config.toml
model = "contrastive audio-text model"
dataset = "synthesized solo parts of chorales (CocoChorales)"
train_examples = 39062
time_shift_ms = 100
n_mels = 64
hop_length = 320
input = "log_mel"
spec_augment = false
win_length = 400
tokenizer = "word"
vocab_size = 56
loss = "softmax"
embed_dim = 384
encoder_arch = "vit"
encoder_norm = "layernorm"
encoder_norm_position = "pre"
encoder_activation = "gelu"
encoder_mlp_ratio = 2
encoder_head_dim = 64
encoder_fused_qkv = false
encoder_bias = "all"
encoder_qk_norm = false
encoder_layer_scale_init = 1.0
encoder_parallel_block = false
encoder_dropout = 0.1
encoder_inner_norm = false
encoder_moe = "expert_choice"
encoder_num_experts = 4
encoder_moe_every = 2
encoder_expert_mlp_ratio = 1
encoder_experts_per_token = 1
encoder_shared_expert = false
encoder_patch_size = [16, 8]
encoder_layers = 12
encoder_width = 192
encoder_positions = "learned"
encoder_pooling = "mean"
text_encoder_causal = true
text_encoder_width = 256
text_encoder_layers = 7
text_encoder_norm = "layernorm"
text_encoder_norm_position = "sandwich"
text_encoder_activation = "silu"
text_encoder_mlp_ratio = 4
text_encoder_head_dim = 16
text_encoder_fused_qkv = false
text_encoder_bias = "all"
text_encoder_qk_norm = false
text_encoder_parallel_block = false
text_encoder_inner_norm = false
text_encoder_kv_group_size = 2
text_encoder_positions = "learned"
residual_init = "zero_last"
optimizer = "normuon"
muon_scale = "original"
learning_rate = 0.034
momentum = 0.95
nesterov = true
orthogonalizer = "newton_schulz_5"
adamw_lr_other_params = 0.0023
max_steps = 4200
batch_size = 128
epochs = 13.8
lr_schedule = "poly"
final_lr_fraction = 0.05
warmup_steps = 80
weight_decay = 0.02
adamw_weight_decay_other_params = 0
Rows from block 8 of the audio encoder of a small contrastive audio-text model, named by matrix and row number. Rows with one number belong to one neuron. Each number is 200 + 20 x the weight over its row's rms, rounded and kept within 0 to 999. All counts start at 0.
After each neuron's rows are labels from the 100 clips, of 14976, where the neuron reaches its highest value: "responds to" is what is common among them. Only what is clearly more common there than usual is listed. The data: synthesized solo parts of chorales (CocoChorales).
# fc1: MLP up (encoder.blocks.8.mlp.fc1.weight, 384x192), inputs 0-63
# fc2: MLP down (encoder.blocks.8.mlp.fc2.weight, 192x384, transposed), outputs 0-63

fc1.245,193,229,212,209,192,177,167,225,203,208,150,232,222,199,193,231,168,218,174,200,200,182,192,198,184,160,195,193,215,193,194,172,181,220,204,194,218,195,185,186,215,190,214,194,168,210,220,226,161,175,199,167,198,223,231,189,176,209,187,182,219,207,175,208
fc2.245,169,191,205,199,226,205,206,188,222,197,201,237,186,162,208,184,200,214,208,217,191,177,243,210,190,200,173,216,169,210,170,203,215,214,217,178,188,182,235,183,212,217,232,205,192,190,179,191,206,208,178,166,198,188,179,197,160,234,206,183,234,212,206,184
responds to: trumpet; note G5; note E5; note G#5

fc1.367,221,219,208,208,199,215,196,208,176,195,194,173,144,195,157,195,225,198,200,190,246,209,206,198,211,187,201,211,201,159,194,188,215,183,233,206,227,210,226,196,272,204,202,222,216,207,177,207,200,203,237,186,231,172,228,232,212,172,208,186,208,184,183,205
fc2.367,229,182,181,165,202,192,219,193,192,183,197,207,206,247,202,193,216,196,237,201,208,183,197,214,199,198,219,203,233,219,192,232,192,171,233,188,203,170,209,181,219,208,225,181,192,179,163,213,200,173,183,212,188,232,172,215,203,201,201,201,196,184,162,189
responds to: note C#5; note D4; tuba; instrument: oboe

fc1.170,187,232,200,203,213,167,208,207,170,156,209,239,190,188,220,208,202,182,192,181,217,184,195,182,204,197,186,230,194,186,192,201,210,229,217,184,195,153,175,187,224,193,206,228,213,225,230,209,223,171,174,193,169,217,199,197,174,197,162,213,205,199,210,214
fc2.170,158,187,172,192,220,204,214,224,162,168,203,210,211,204,205,174,235,209,201,192,205,233,226,205,220,182,209,202,170,207,181,212,217,204,171,221,156,203,177,169,217,203,219,205,201,214,183,206,155,192,236,179,194,197,215,156,157,229,198,196,174,191,211,189
responds to: trumpet; note C#5; note A5

fc1.74,204,173,210,214,215,184,225,202,192,235,203,175,214,201,181,167,198,183,183,193,209,205,159,193,205,177,182,168,184,196,245,165,206,223,223,208,200,187,183,201,206,179,176,168,244,166,187,195,165,220,196,209,219,197,236,190,204,201,168,216,239,191,184,234
fc2.74,181,200,213,173,219,213,210,219,218,227,182,197,156,170,185,210,190,175,184,219,222,209,222,213,240,223,204,198,193,232,213,223,201,162,204,185,219,207,193,206,196,228,217,202,205,209,193,201,203,194,211,212,206,191,217,209,199,231,186,221,227,201,190,217
responds to: cello; note C#3; note G#3

fc1.167,192,155,192,195,221,183,185,242,230,196,196,229,196,226,196,195,184,192,191,199,191,161,214,213,220,175,185,188,215,164,201,228,234,163,196,216,213,206,217,212,218,222,211,200,186,198,223,197,208,221,221,197,185,219,200,231,174,200,247,234,208,184,244,197
fc2.167,210,252,196,211,192,171,189,175,199,178,200,200,237,202,192,215,194,210,206,189,178,168,190,200,179,223,235,164,215,233,180,200,164,191,179,193,222,190,188,189,216,227,225,226,208,211,184,180,222,226,209,191,212,184,242,181,216,200,213,183,177,164,205,208
responds to: cello; note D4; note C4; note A5

fc1.256,208,158,211,212,192,196,173,215,230,190,199,237,196,225,192,208,194,185,183,202,162,219,209,210,211,209,207,200,227,221,187,169,179,186,182,179,209,220,150,210,179,199,202,196,223,201,229,202,182,189,237,200,201,197,216,205,189,221,182,185,194,147,212,244
fc2.256,223,202,233,229,240,216,204,185,196,193,216,205,198,213,187,202,201,188,186,196,202,177,210,148,202,208,183,229,194,208,198,198,203,172,180,217,189,208,218,174,176,187,188,221,198,217,220,190,190,244,204,203,195,202,223,198,175,191,181,261,185,222,232,220
responds to: oboe; note C#5; note D#5; note G5

fc1.313,233,195,226,216,173,199,175,196,208,214,192,183,232,220,212,221,206,194,208,202,245,206,206,198,224,197,191,196,209,202,156,170,206,190,193,170,199,190,221,215,175,176,200,190,219,196,198,228,191,192,219,196,178,181,195,185,212,237,217,197,212,195,203,184
fc2.313,245,184,173,211,228,185,207,176,213,202,216,210,179,185,233,197,203,211,212,169,202,158,224,194,227,206,196,175,206,179,179,180,211,198,201,166,188,192,219,215,197,212,205,203,232,197,198,194,195,185,198,218,202,189,192,186,165,162,212,196,176,210,206,222
responds to: note F#3; note G#3; note B3; cello

fc1.191,198,179,196,199,196,184,211,207,210,218,241,237,217,218,204,198,209,163,207,186,203,212,206,193,195,173,205,194,202,221,149,187,171,187,200,169,210,199,211,215,188,204,219,230,205,218,191,224,209,204,180,199,164,188,182,193,181,178,193,189,184,205,182,212
fc2.191,184,178,218,188,208,206,214,202,190,234,240,203,251,190,228,221,213,201,219,208,187,220,202,195,181,205,207,220,186,206,159,221,175,172,203,202,182,220,178,231,153,178,209,217,165,226,222,190,203,218,183,179,200,216,197,198,220,206,248,186,186,177,189,193
responds to: violin; note A4; note B4; note F#5

fc1.5,208,193,176,213,230,195,191,211,208,183,211,183,171,225,198,227,216,166,202,206,226,179,226,187,204,159,233,201,204,184,222,206,200,216,207,186,207,167,170,203,218,199,199,194,197,202,182,213,217,225,227,190,211,205,199,179,206,175,161,177,231,207,215,188
fc2.5,194,184,210,197,211,171,148,177,207,216,201,212,241,215,184,165,197,227,164,207,207,186,233,201,209,214,207,205,185,177,198,179,200,190,186,191,233,202,216,181,193,194,228,170,186,236,240,203,190,200,214,239,179,234,178,222,222,191,173,222,211,214,187,236
responds to: horn; note A4; note B4; note G4

fc1.172,188,183,209,169,205,203,234,227,243,217,188,217,231,201,168,191,197,191,222,174,198,255,201,206,197,184,202,209,208,180,211,207,218,184,187,154,201,179,208,227,195,216,232,193,180,145,193,176,206,202,208,222,157,222,159,200,175,207,208,229,211,199,195,204
fc2.172,195,167,165,245,211,214,189,227,204,210,185,164,208,199,176,185,178,227,209,156,231,217,193,205,200,227,197,221,189,192,187,188,214,185,182,209,198,205,155,204,191,208,197,197,213,187,200,188,209,209,180,209,218,214,165,218,187,182,185,226,214,176,235,219
responds to: oboe; note A#4; note B4; note C5

fc1.187,187,200,216,202,198,182,198,175,196,200,166,160,189,216,183,186,171,167,172,244,196,200,207,221,212,210,248,196,195,197,213,214,176,209,219,227,188,201,192,164,207,186,197,213,212,213,173,222,222,173,252,216,205,211,222,209,206,211,210,205,219,219,238,169
fc2.187,207,189,211,221,188,178,241,227,195,208,225,242,191,185,172,184,202,216,190,151,195,199,174,201,188,213,203,206,216,185,214,214,209,206,216,191,210,204,210,221,181,217,201,216,170,234,237,156,206,205,194,209,181,207,196,194,205,199,200,214,191,212,194,183
responds to: cello; note B3; note G3; note C4

fc1.131,190,259,207,196,226,211,167,190,181,190,187,213,220,211,195,211,220,178,190,215,185,189,205,192,213,191,200,222,204,200,181,195,191,229,210,184,209,211,207,173,232,204,201,211,206,205,189,179,173,167,202,168,169,235,207,203,210,191,238,222,196,215,184,250
fc2.131,217,210,228,210,224,190,225,218,223,217,198,193,205,202,226,220,213,218,196,220,181,204,226,165,179,213,190,170,205,135,191,206,229,204,193,209,190,175,177,215,205,193,195,227,226,175,170,175,224,213,210,216,206,206,211,194,206,181,175,187,222,206,203,191
responds to: trumpet; note C#5; viola; note D#5

fc1.18,195,160,201,199,203,177,196,209,191,214,188,179,201,163,211,207,223,204,220,211,187,160,212,194,219,157,178,193,225,197,189,208,226,177,200,197,220,241,167,152,171,195,204,181,184,206,203,170,188,223,224,188,189,176,160,229,219,191,202,202,192,191,195,193
fc2.18,209,164,174,179,205,175,173,211,183,214,167,185,186,181,191,180,205,195,252,206,218,235,159,179,227,186,209,189,190,238,209,201,211,173,217,213,209,173,208,186,182,210,168,226,220,246,227,197,190,178,236,224,197,223,206,199,198,229,208,211,209,212,211,203
responds to: note F#3; note E3; tuba; note B2

fc1.125,221,211,206,175,209,181,214,216,204,230,230,191,237,212,224,226,172,212,210,192,194,211,196,200,212,206,192,221,212,219,216,198,220,182,207,198,199,224,204,206,211,178,211,187,182,224,175,206,231,241,223,191,189,191,178,194,190,238,186,158,183,222,187,206
fc2.125,192,200,253,252,172,226,199,217,235,163,191,198,219,227,199,201,185,208,207,234,194,175,184,199,221,189,206,158,204,217,206,170,192,171,173,222,166,209,191,186,217,202,224,203,197,168,211,207,199,213,221,220,233,207,212,232,201,179,170,221,197,204,191,229
responds to: horn; note B4; note A4; note D4

fc1.84,207,198,226,201,208,183,189,197,163,207,201,200,211,213,185,198,207,199,189,183,195,168,173,177,206,200,201,207,208,219,192,164,195,217,187,252,228,189,207,159,222,217,230,204,214,214,186,207,173,192,190,189,213,212,215,210,230,198,210,181,196,229,149,201
fc2.84,224,228,179,217,195,185,186,225,208,197,201,202,200,228,196,185,194,213,190,230,181,234,194,180,157,178,181,185,209,194,225,227,224,211,207,207,218,181,203,177,224,193,183,194,219,176,206,167,206,217,193,203,199,213,190,206,159,217,202,209,259,178,195,212
responds to: trumpet; note D#5; note G5; note D5

fc1.335,231,187,266,174,236,195,209,212,221,185,197,179,227,186,234,190,199,181,210,229,186,205,212,211,187,195,214,205,205,177,213,221,189,195,185,222,192,211,207,195,227,203,230,202,207,203,188,176,210,198,201,190,235,219,220,178,165,206,214,212,223,188,165,208
fc2.335,195,213,193,217,175,225,194,201,210,185,204,223,202,247,180,204,186,182,208,190,227,199,182,213,211,217,218,193,220,189,171,203,222,200,201,179,204,173,205,182,173,191,196,200,208,153,160,189,246,196,204,186,191,213,182,198,182,186,203,204,190,219,227,175
responds to: note A4; note G5; trumpet; note F3

fc1.292,218,196,235,188,176,238,198,191,219,213,225,232,215,211,186,197,168,188,208,223,156,222,232,196,213,205,161,203,207,189,197,188,157,194,201,206,203,237,189,173,189,194,181,191,200,222,185,224,204,207,197,170,164,184,171,225,205,226,174,198,200,219,202,197
fc2.292,232,197,212,190,221,203,194,187,205,220,213,207,204,217,208,215,157,147,195,210,185,203,194,219,222,222,203,197,232,201,197,204,183,227,230,212,169,235,197,209,196,211,169,170,187,237,217,198,219,211,211,241,221,198,191,191,207,179,231,177,215,188,171,176
responds to: horn; note C5; note A#4; note C#5

fc1.180,193,151,205,221,186,213,229,214,176,216,185,219,228,226,187,202,187,196,194,188,168,223,211,182,214,160,181,213,196,204,196,219,174,208,219,195,187,190,199,212,186,213,170,188,190,171,200,194,209,207,203,219,216,205,232,225,224,193,187,171,243,160,225,221
fc2.180,179,172,218,181,228,197,170,196,177,204,211,228,228,192,171,228,199,209,216,188,169,232,184,179,204,190,193,228,187,217,186,188,186,182,183,182,206,181,201,188,164,223,184,196,198,213,231,183,184,198,194,203,174,166,192,188,227,221,158,185,183,159,210,214
responds to: violin; note B4; note A4

fc1.99,193,201,214,226,187,159,212,210,198,218,223,205,200,168,191,234,187,182,190,196,173,194,182,174,161,168,195,203,165,202,190,234,180,198,235,201,196,195,205,212,190,182,175,165,186,191,194,228,236,201,228,167,202,186,189,203,226,191,174,195,200,202,213,200
fc2.99,192,158,225,167,214,206,201,213,197,201,210,216,216,217,195,187,261,165,180,156,187,197,173,193,226,219,177,219,171,236,199,237,215,188,164,185,207,194,195,214,170,207,185,230,182,205,220,165,217,226,203,222,199,192,222,228,212,194,207,206,199,213,217,197
responds to: violin; note C#5; note B4; note A4

fc1.344,182,193,225,229,187,173,242,193,207,201,249,234,230,183,171,188,209,235,202,189,212,211,193,184,252,184,172,164,208,218,188,217,173,205,210,168,169,185,189,214,183,195,161,217,204,212,198,179,258,189,173,205,196,208,193,230,211,203,169,187,231,210,185,237
fc2.344,207,191,241,206,235,220,212,183,207,183,188,182,200,200,204,182,169,194,206,220,231,204,232,198,188,189,216,223,193,191,201,209,197,174,223,160,209,196,209,213,206,228,181,243,199,182,189,212,176,201,229,215,170,182,200,172,216,188,219,223,185,208,196,203
responds to: oboe; note A#4; note A4; note C5

fc1.274,184,206,230,207,254,260,242,188,195,173,177,189,214,185,207,235,183,194,194,211,204,189,223,213,224,170,176,184,209,190,171,193,199,192,206,190,158,189,192,175,217,214,211,221,184,188,232,201,228,171,202,188,160,191,211,207,208,209,189,180,193,182,203,222
fc2.274,146,182,199,235,219,175,208,189,207,182,211,246,227,172,197,197,197,229,159,208,197,183,192,189,220,193,195,202,188,239,209,218,167,188,193,181,222,215,193,176,216,202,212,217,189,182,212,201,203,197,202,224,206,168,209,215,199,226,184,236,216,224,203,176
responds to: note G3; tuba; cello; note A3

fc1.130,197,232,199,217,185,193,182,174,196,214,198,219,198,203,170,191,199,187,200,201,225,202,214,174,183,201,183,215,188,175,184,200,195,201,172,220,246,200,179,164,229,187,186,169,203,196,174,206,185,184,228,206,205,195,195,210,193,213,184,217,233,240,191,232
fc2.130,197,238,208,205,225,188,192,212,162,224,224,232,170,182,201,214,239,190,195,190,166,188,234,183,174,193,154,214,210,196,168,218,239,221,189,187,185,185,210,195,215,244,183,225,246,192,176,206,179,215,184,177,208,200,212,219,202,201,219,197,220,217,208,213
responds to: trumpet; note D#5; note C#5; note G5

fc1.275,207,206,230,218,183,194,201,204,195,203,211,198,222,170,182,227,198,211,204,189,234,201,175,218,226,204,208,203,227,206,217,143,211,161,172,184,213,183,200,177,206,188,200,204,222,190,192,200,242,190,177,157,169,218,192,198,206,181,232,190,203,212,188,229
fc2.275,182,200,195,164,201,213,214,196,208,176,193,200,210,213,204,188,176,170,182,228,208,209,204,169,152,247,208,219,160,174,184,211,184,210,183,197,221,207,183,189,185,228,162,222,220,165,194,168,204,206,184,217,224,172,188,216,189,201,187,200,187,214,189,182
responds to: note A4; oboe; note G4

fc1.33,186,270,177,225,197,205,198,215,217,169,199,195,178,168,185,226,231,176,227,233,201,202,173,184,187,208,201,209,210,200,196,207,195,199,183,236,208,183,228,187,203,218,188,185,225,188,177,173,204,202,215,180,227,207,194,187,205,204,213,179,227,220,208,180
fc2.33,189,209,172,230,203,219,151,184,189,172,184,222,188,178,203,202,190,173,221,195,224,203,192,193,194,212,185,212,163,205,196,213,201,181,165,208,218,207,225,191,217,192,186,199,225,236,184,209,187,230,227,196,178,190,214,191,165,231,194,222,232,209,231,174
responds to: trumpet; note F#5; note D#5; note G5

fc1.225,175,216,191,200,192,197,206,199,211,199,193,233,224,186,174,207,215,167,209,195,178,196,180,177,184,174,177,190,213,179,247,188,226,213,187,207,194,197,151,192,246,158,199,194,210,207,193,170,155,173,216,225,205,192,207,215,207,223,229,193,185,192,203,197
fc2.225,193,214,189,207,175,215,193,220,202,227,225,170,187,202,208,225,199,186,191,180,213,186,175,211,211,216,238,225,188,171,198,206,173,154,214,223,194,214,197,173,208,222,206,226,216,165,188,157,235,210,215,184,195,162,215,175,221,174,230,180,181,205,194,172
responds to: note G3; note F3; note G#3; note C4

fc1.173,171,195,206,203,170,209,245,226,198,169,169,207,205,184,181,211,181,243,202,181,180,187,210,199,246,223,196,232,191,224,166,177,236,190,182,187,189,187,171,189,200,204,205,208,221,195,174,213,186,189,230,179,189,199,180,207,191,210,194,195,233,183,214,229
fc2.173,198,202,229,194,213,204,202,190,220,176,193,196,191,213,201,201,162,195,194,222,179,196,222,195,197,198,179,230,199,212,220,188,158,180,223,191,220,174,207,242,189,200,192,216,193,260,216,171,149,168,216,227,215,219,211,203,197,202,185,237,179,182,183,197
responds to: note A4; oboe; note C5

fc1.122,217,199,195,168,216,214,194,183,205,218,238,213,196,211,225,184,213,204,225,164,172,198,223,190,185,176,185,185,215,260,178,203,192,229,195,226,206,224,206,209,214,247,174,177,235,211,207,201,231,194,173,198,202,217,203,206,192,206,222,193,241,221,196,208
fc2.122,189,199,179,191,170,195,193,191,220,234,184,167,196,217,183,213,209,185,197,227,211,234,200,194,177,208,209,168,179,185,196,191,227,216,255,196,201,191,167,209,200,215,222,198,198,248,194,191,195,226,193,189,202,198,213,207,212,213,199,173,194,196,201,201
responds to: violin; note A4; flute; note G5

fc1.236,214,205,225,192,206,204,245,208,185,202,185,182,219,213,192,204,188,177,190,218,194,182,175,177,176,179,208,193,220,192,178,208,185,193,171,197,206,222,212,174,215,228,185,211,215,198,186,200,206,223,212,172,183,240,169,207,166,202,175,216,154,215,203,223
fc2.236,187,229,186,183,198,198,237,176,194,233,222,228,178,212,208,174,175,189,198,180,181,183,189,193,205,210,166,202,214,178,221,153,218,169,231,239,191,194,205,220,171,181,207,204,225,198,217,204,207,209,207,207,200,171,198,192,202,187,203,215,204,210,205,161
responds to: note C#5; note B3; note B4; oboe

fc1.319,188,208,208,188,189,209,214,230,218,188,204,174,220,195,214,208,216,197,188,177,191,202,206,211,191,172,207,192,209,205,183,170,219,218,167,189,189,233,194,205,199,209,222,208,210,192,175,150,178,169,170,197,199,204,227,198,188,261,211,193,185,229,228,180
fc2.319,180,204,175,186,206,218,188,210,174,191,194,183,184,209,197,205,197,230,191,199,195,197,203,196,242,213,191,204,230,224,225,164,193,219,217,168,193,205,186,253,189,214,184,180,212,208,180,181,175,179,245,208,202,165,190,212,190,166,172,183,206,200,204,223
responds to: note C#5; horn; note F#4; instrument: clarinet

fc1.171,208,250,166,226,202,180,215,208,181,200,197,196,192,201,207,201,196,222,200,221,187,242,174,179,172,164,186,230,218,208,186,190,225,200,161,186,217,176,207,162,202,249,190,212,195,244,184,212,197,174,244,194,198,197,209,219,155,208,206,174,240,192,211,207
fc2.171,169,185,190,204,193,239,219,202,215,161,149,214,201,231,200,183,197,221,247,229,206,220,187,168,185,173,193,215,196,183,183,209,208,219,177,200,214,194,215,175,227,218,184,201,223,239,173,190,204,223,196,172,149,202,199,217,199,222,204,180,189,198,173,209
responds to: trumpet; note C5; note A#4; note G5

fc1.142,227,203,248,192,182,208,191,182,237,172,152,175,231,191,189,183,178,194,198,208,239,205,181,212,211,193,213,206,225,231,190,215,208,203,230,199,215,217,232,178,203,200,206,190,212,184,164,226,229,202,230,195,199,192,237,213,199,212,203,188,201,222,195,192
fc2.142,237,209,205,213,213,215,187,220,201,177,192,229,209,210,179,194,194,176,208,222,181,222,191,209,215,212,227,198,199,229,213,215,218,193,236,197,218,207,212,235,179,187,213,186,217,200,190,188,220,207,196,190,207,187,206,196,191,194,221,214,200,235,188,186
responds to: cello; note C4; note A#3; note D4

fc1.374,184,220,206,228,220,206,224,220,233,188,216,196,219,160,190,187,210,210,171,203,157,224,208,164,192,174,188,169,200,217,213,189,194,166,191,199,222,195,194,205,170,239,174,220,183,196,213,201,252,209,229,222,186,187,193,181,232,218,190,202,185,220,201,217
fc2.374,192,192,185,209,235,185,220,172,198,185,228,210,235,209,212,212,184,207,227,200,222,169,202,170,197,234,199,197,165,169,215,187,213,217,207,167,203,193,196,156,194,178,202,220,194,207,183,197,143,217,173,200,180,200,226,230,189,196,202,187,179,202,223,226
responds to: note C#5; note E5; violin; note D5

fc1.258,203,163,232,202,193,193,203,186,208,188,199,218,193,158,180,178,184,180,240,212,206,205,213,226,204,213,236,175,243,167,217,220,203,161,180,220,184,172,203,185,195,215,196,169,184,219,225,195,199,188,206,210,241,198,227,192,237,207,212,178,217,191,205,220
fc2.258,157,202,206,186,197,212,195,169,212,189,183,208,231,194,192,226,181,161,205,195,192,209,201,144,195,202,215,166,178,179,152,173,207,211,208,174,178,198,191,170,162,211,199,270,196,196,190,185,235,215,216,194,196,229,204,182,213,216,196,223,214,235,200,210
responds to: horn; note C#5; note D5; note D#5

fc1.68,204,199,233,196,203,229,224,191,208,197,212,198,166,207,203,223,228,175,200,171,206,226,179,210,194,214,191,156,226,214,221,184,224,177,210,182,225,198,191,167,201,220,216,221,177,217,187,188,203,171,165,197,230,187,176,214,203,177,155,231,193,234,246,202
fc2.68,207,214,213,200,178,200,181,222,215,211,195,201,208,173,216,167,196,196,178,190,211,176,199,167,208,208,202,242,218,189,209,197,184,201,187,200,162,217,197,202,213,181,196,237,161,200,170,192,213,193,190,217,233,168,203,205,171,166,208,224,180,217,167,200
responds to: oboe; note B4; note C#5; note F5

fc1.299,200,196,177,180,213,197,195,178,204,232,163,203,211,191,172,226,198,213,194,193,211,188,198,193,165,199,198,198,199,199,185,215,233,189,200,204,194,197,213,212,204,170,204,167,228,214,186,220,214,152,197,180,209,217,235,243,191,217,216,153,159,214,213,226
fc2.299,197,201,190,194,213,187,203,220,195,210,228,190,220,173,200,186,210,182,213,186,198,193,185,191,223,213,221,206,176,217,182,185,207,207,176,191,223,193,178,195,210,188,217,205,254,172,186,160,218,212,233,202,176,195,199,180,214,178,231,210,199,201,217,190
responds to: note A4; note B4; horn

fc1.158,190,182,200,231,214,206,241,209,207,206,204,174,202,191,206,196,252,168,221,249,197,176,256,210,204,202,195,178,187,182,199,235,189,201,188,199,203,193,164,208,186,221,190,200,177,208,177,182,219,222,211,182,220,176,210,209,197,192,202,206,202,217,210,199
fc2.158,201,190,212,182,217,217,197,184,201,200,210,202,148,184,199,207,201,197,229,188,206,213,205,189,220,232,197,218,203,203,205,174,214,184,227,224,191,188,239,249,191,165,176,209,179,200,175,204,222,230,236,203,187,216,187,223,204,236,214,221,233,195,212,256
responds to: note C#5; note D#5; note F#5

fc1.239,199,207,207,206,199,216,204,195,203,208,218,191,231,202,241,192,207,209,203,213,235,219,174,235,218,200,174,177,192,190,223,198,226,185,227,183,202,240,220,177,199,204,175,198,231,178,217,217,209,184,205,200,166,195,176,177,191,207,195,254,220,159,204,199
fc2.239,227,238,243,219,221,167,173,212,200,190,214,212,201,197,177,193,179,207,200,185,199,187,181,169,201,232,194,179,184,195,184,214,197,218,146,185,217,196,176,216,216,205,242,189,210,194,183,211,174,195,182,181,212,174,206,162,189,216,177,205,223,182,187,208
responds to: note F#3; cello; note B3; note G#3

fc1.24,205,213,196,194,214,219,190,216,261,204,192,209,212,177,181,204,217,158,171,206,183,216,213,180,140,202,175,207,231,188,237,188,202,162,165,201,228,179,193,200,204,188,204,172,203,192,186,196,199,181,192,167,183,236,212,222,190,207,188,190,216,183,221,194
fc2.24,197,210,181,186,231,183,209,214,244,196,201,175,152,188,188,209,213,219,216,161,183,208,205,201,151,209,206,217,246,210,221,196,221,190,199,206,215,185,184,210,174,182,203,197,206,207,222,210,212,212,232,217,184,182,168,216,196,150,188,199,203,184,200,217
responds to: oboe; note A#4; note G#4

fc1.201,184,204,207,216,205,174,199,205,217,189,194,226,200,192,212,174,225,202,235,187,186,200,197,177,169,166,177,179,241,218,216,209,214,181,223,181,210,200,197,192,201,199,200,240,192,184,184,189,184,211,215,189,178,239,207,180,205,167,197,180,225,177,209,226
fc2.201,171,167,232,194,206,166,187,178,191,192,181,209,198,198,194,203,218,179,200,222,197,226,215,174,206,216,188,214,249,210,191,191,181,181,191,163,181,203,199,223,185,220,169,214,202,185,211,215,226,211,199,201,196,198,190,216,225,176,189,188,200,219,190,216
responds to: oboe; note A4; note A#4

fc1.270,194,199,191,201,219,194,206,190,207,199,239,219,197,206,225,164,213,189,203,197,206,228,165,230,190,198,201,187,220,153,221,220,214,206,198,234,229,208,198,196,222,211,253,215,204,174,181,197,181,195,221,171,199,191,217,213,227,200,210,171,203,195,194,197
fc2.270,151,220,200,169,189,208,215,179,178,180,228,208,213,236,211,165,185,184,233,172,237,202,194,232,177,219,204,234,175,230,208,221,210,183,161,163,160,240,191,195,170,206,193,169,185,203,212,198,215,189,213,206,208,243,230,177,176,213,232,211,236,180,199,221
responds to: note G3; note F3; note A3; note G#3

fc1.58,216,204,253,184,168,176,170,203,213,195,197,204,205,193,218,184,201,173,214,209,181,176,155,229,191,211,208,214,208,224,196,184,202,214,198,182,211,194,222,213,182,195,226,228,181,194,162,177,221,191,190,200,203,172,177,189,193,218,199,172,182,228,192,194
fc2.58,214,243,208,175,229,193,217,201,204,191,238,245,193,198,198,194,192,167,190,225,171,198,183,202,163,199,217,211,226,198,212,240,179,207,231,191,213,197,204,233,179,189,190,186,205,169,180,188,199,206,197,171,216,205,225,204,221,243,207,212,202,214,229,195
responds to: note G3; note A3; cello; note D#4

fc1.288,211,207,209,233,217,170,170,203,217,216,203,205,188,208,184,214,210,190,179,192,213,196,182,213,187,192,203,176,227,195,198,225,232,209,220,204,151,187,188,200,219,195,207,192,220,231,140,173,197,180,218,219,179,193,173,200,168,195,184,221,216,210,237,231
fc2.288,209,178,206,206,211,245,182,191,193,190,204,250,223,224,186,229,213,188,206,224,194,195,208,184,226,223,202,203,170,219,189,200,184,206,195,211,199,206,190,216,176,165,220,215,242,204,212,201,214,210,227,217,191,204,212,223,204,164,198,193,211,182,203,204
responds to: horn; note F#4; note G#4; note G4

fc1.153,201,198,235,210,189,229,193,228,186,202,173,221,214,210,181,168,220,203,203,203,195,243,198,221,186,188,163,156,235,185,189,176,200,185,235,212,215,224,185,175,191,220,221,181,176,205,173,211,184,200,221,212,172,199,212,203,244,204,207,214,220,211,193,159
fc2.153,200,218,204,191,184,173,209,182,224,181,196,224,195,175,204,204,171,186,203,172,197,195,174,211,184,208,203,199,169,214,176,196,191,201,219,211,137,226,211,254,210,207,186,171,215,179,186,177,207,211,188,207,182,190,194,189,192,192,193,197,225,212,239,201
responds to: cello; note G3; note C4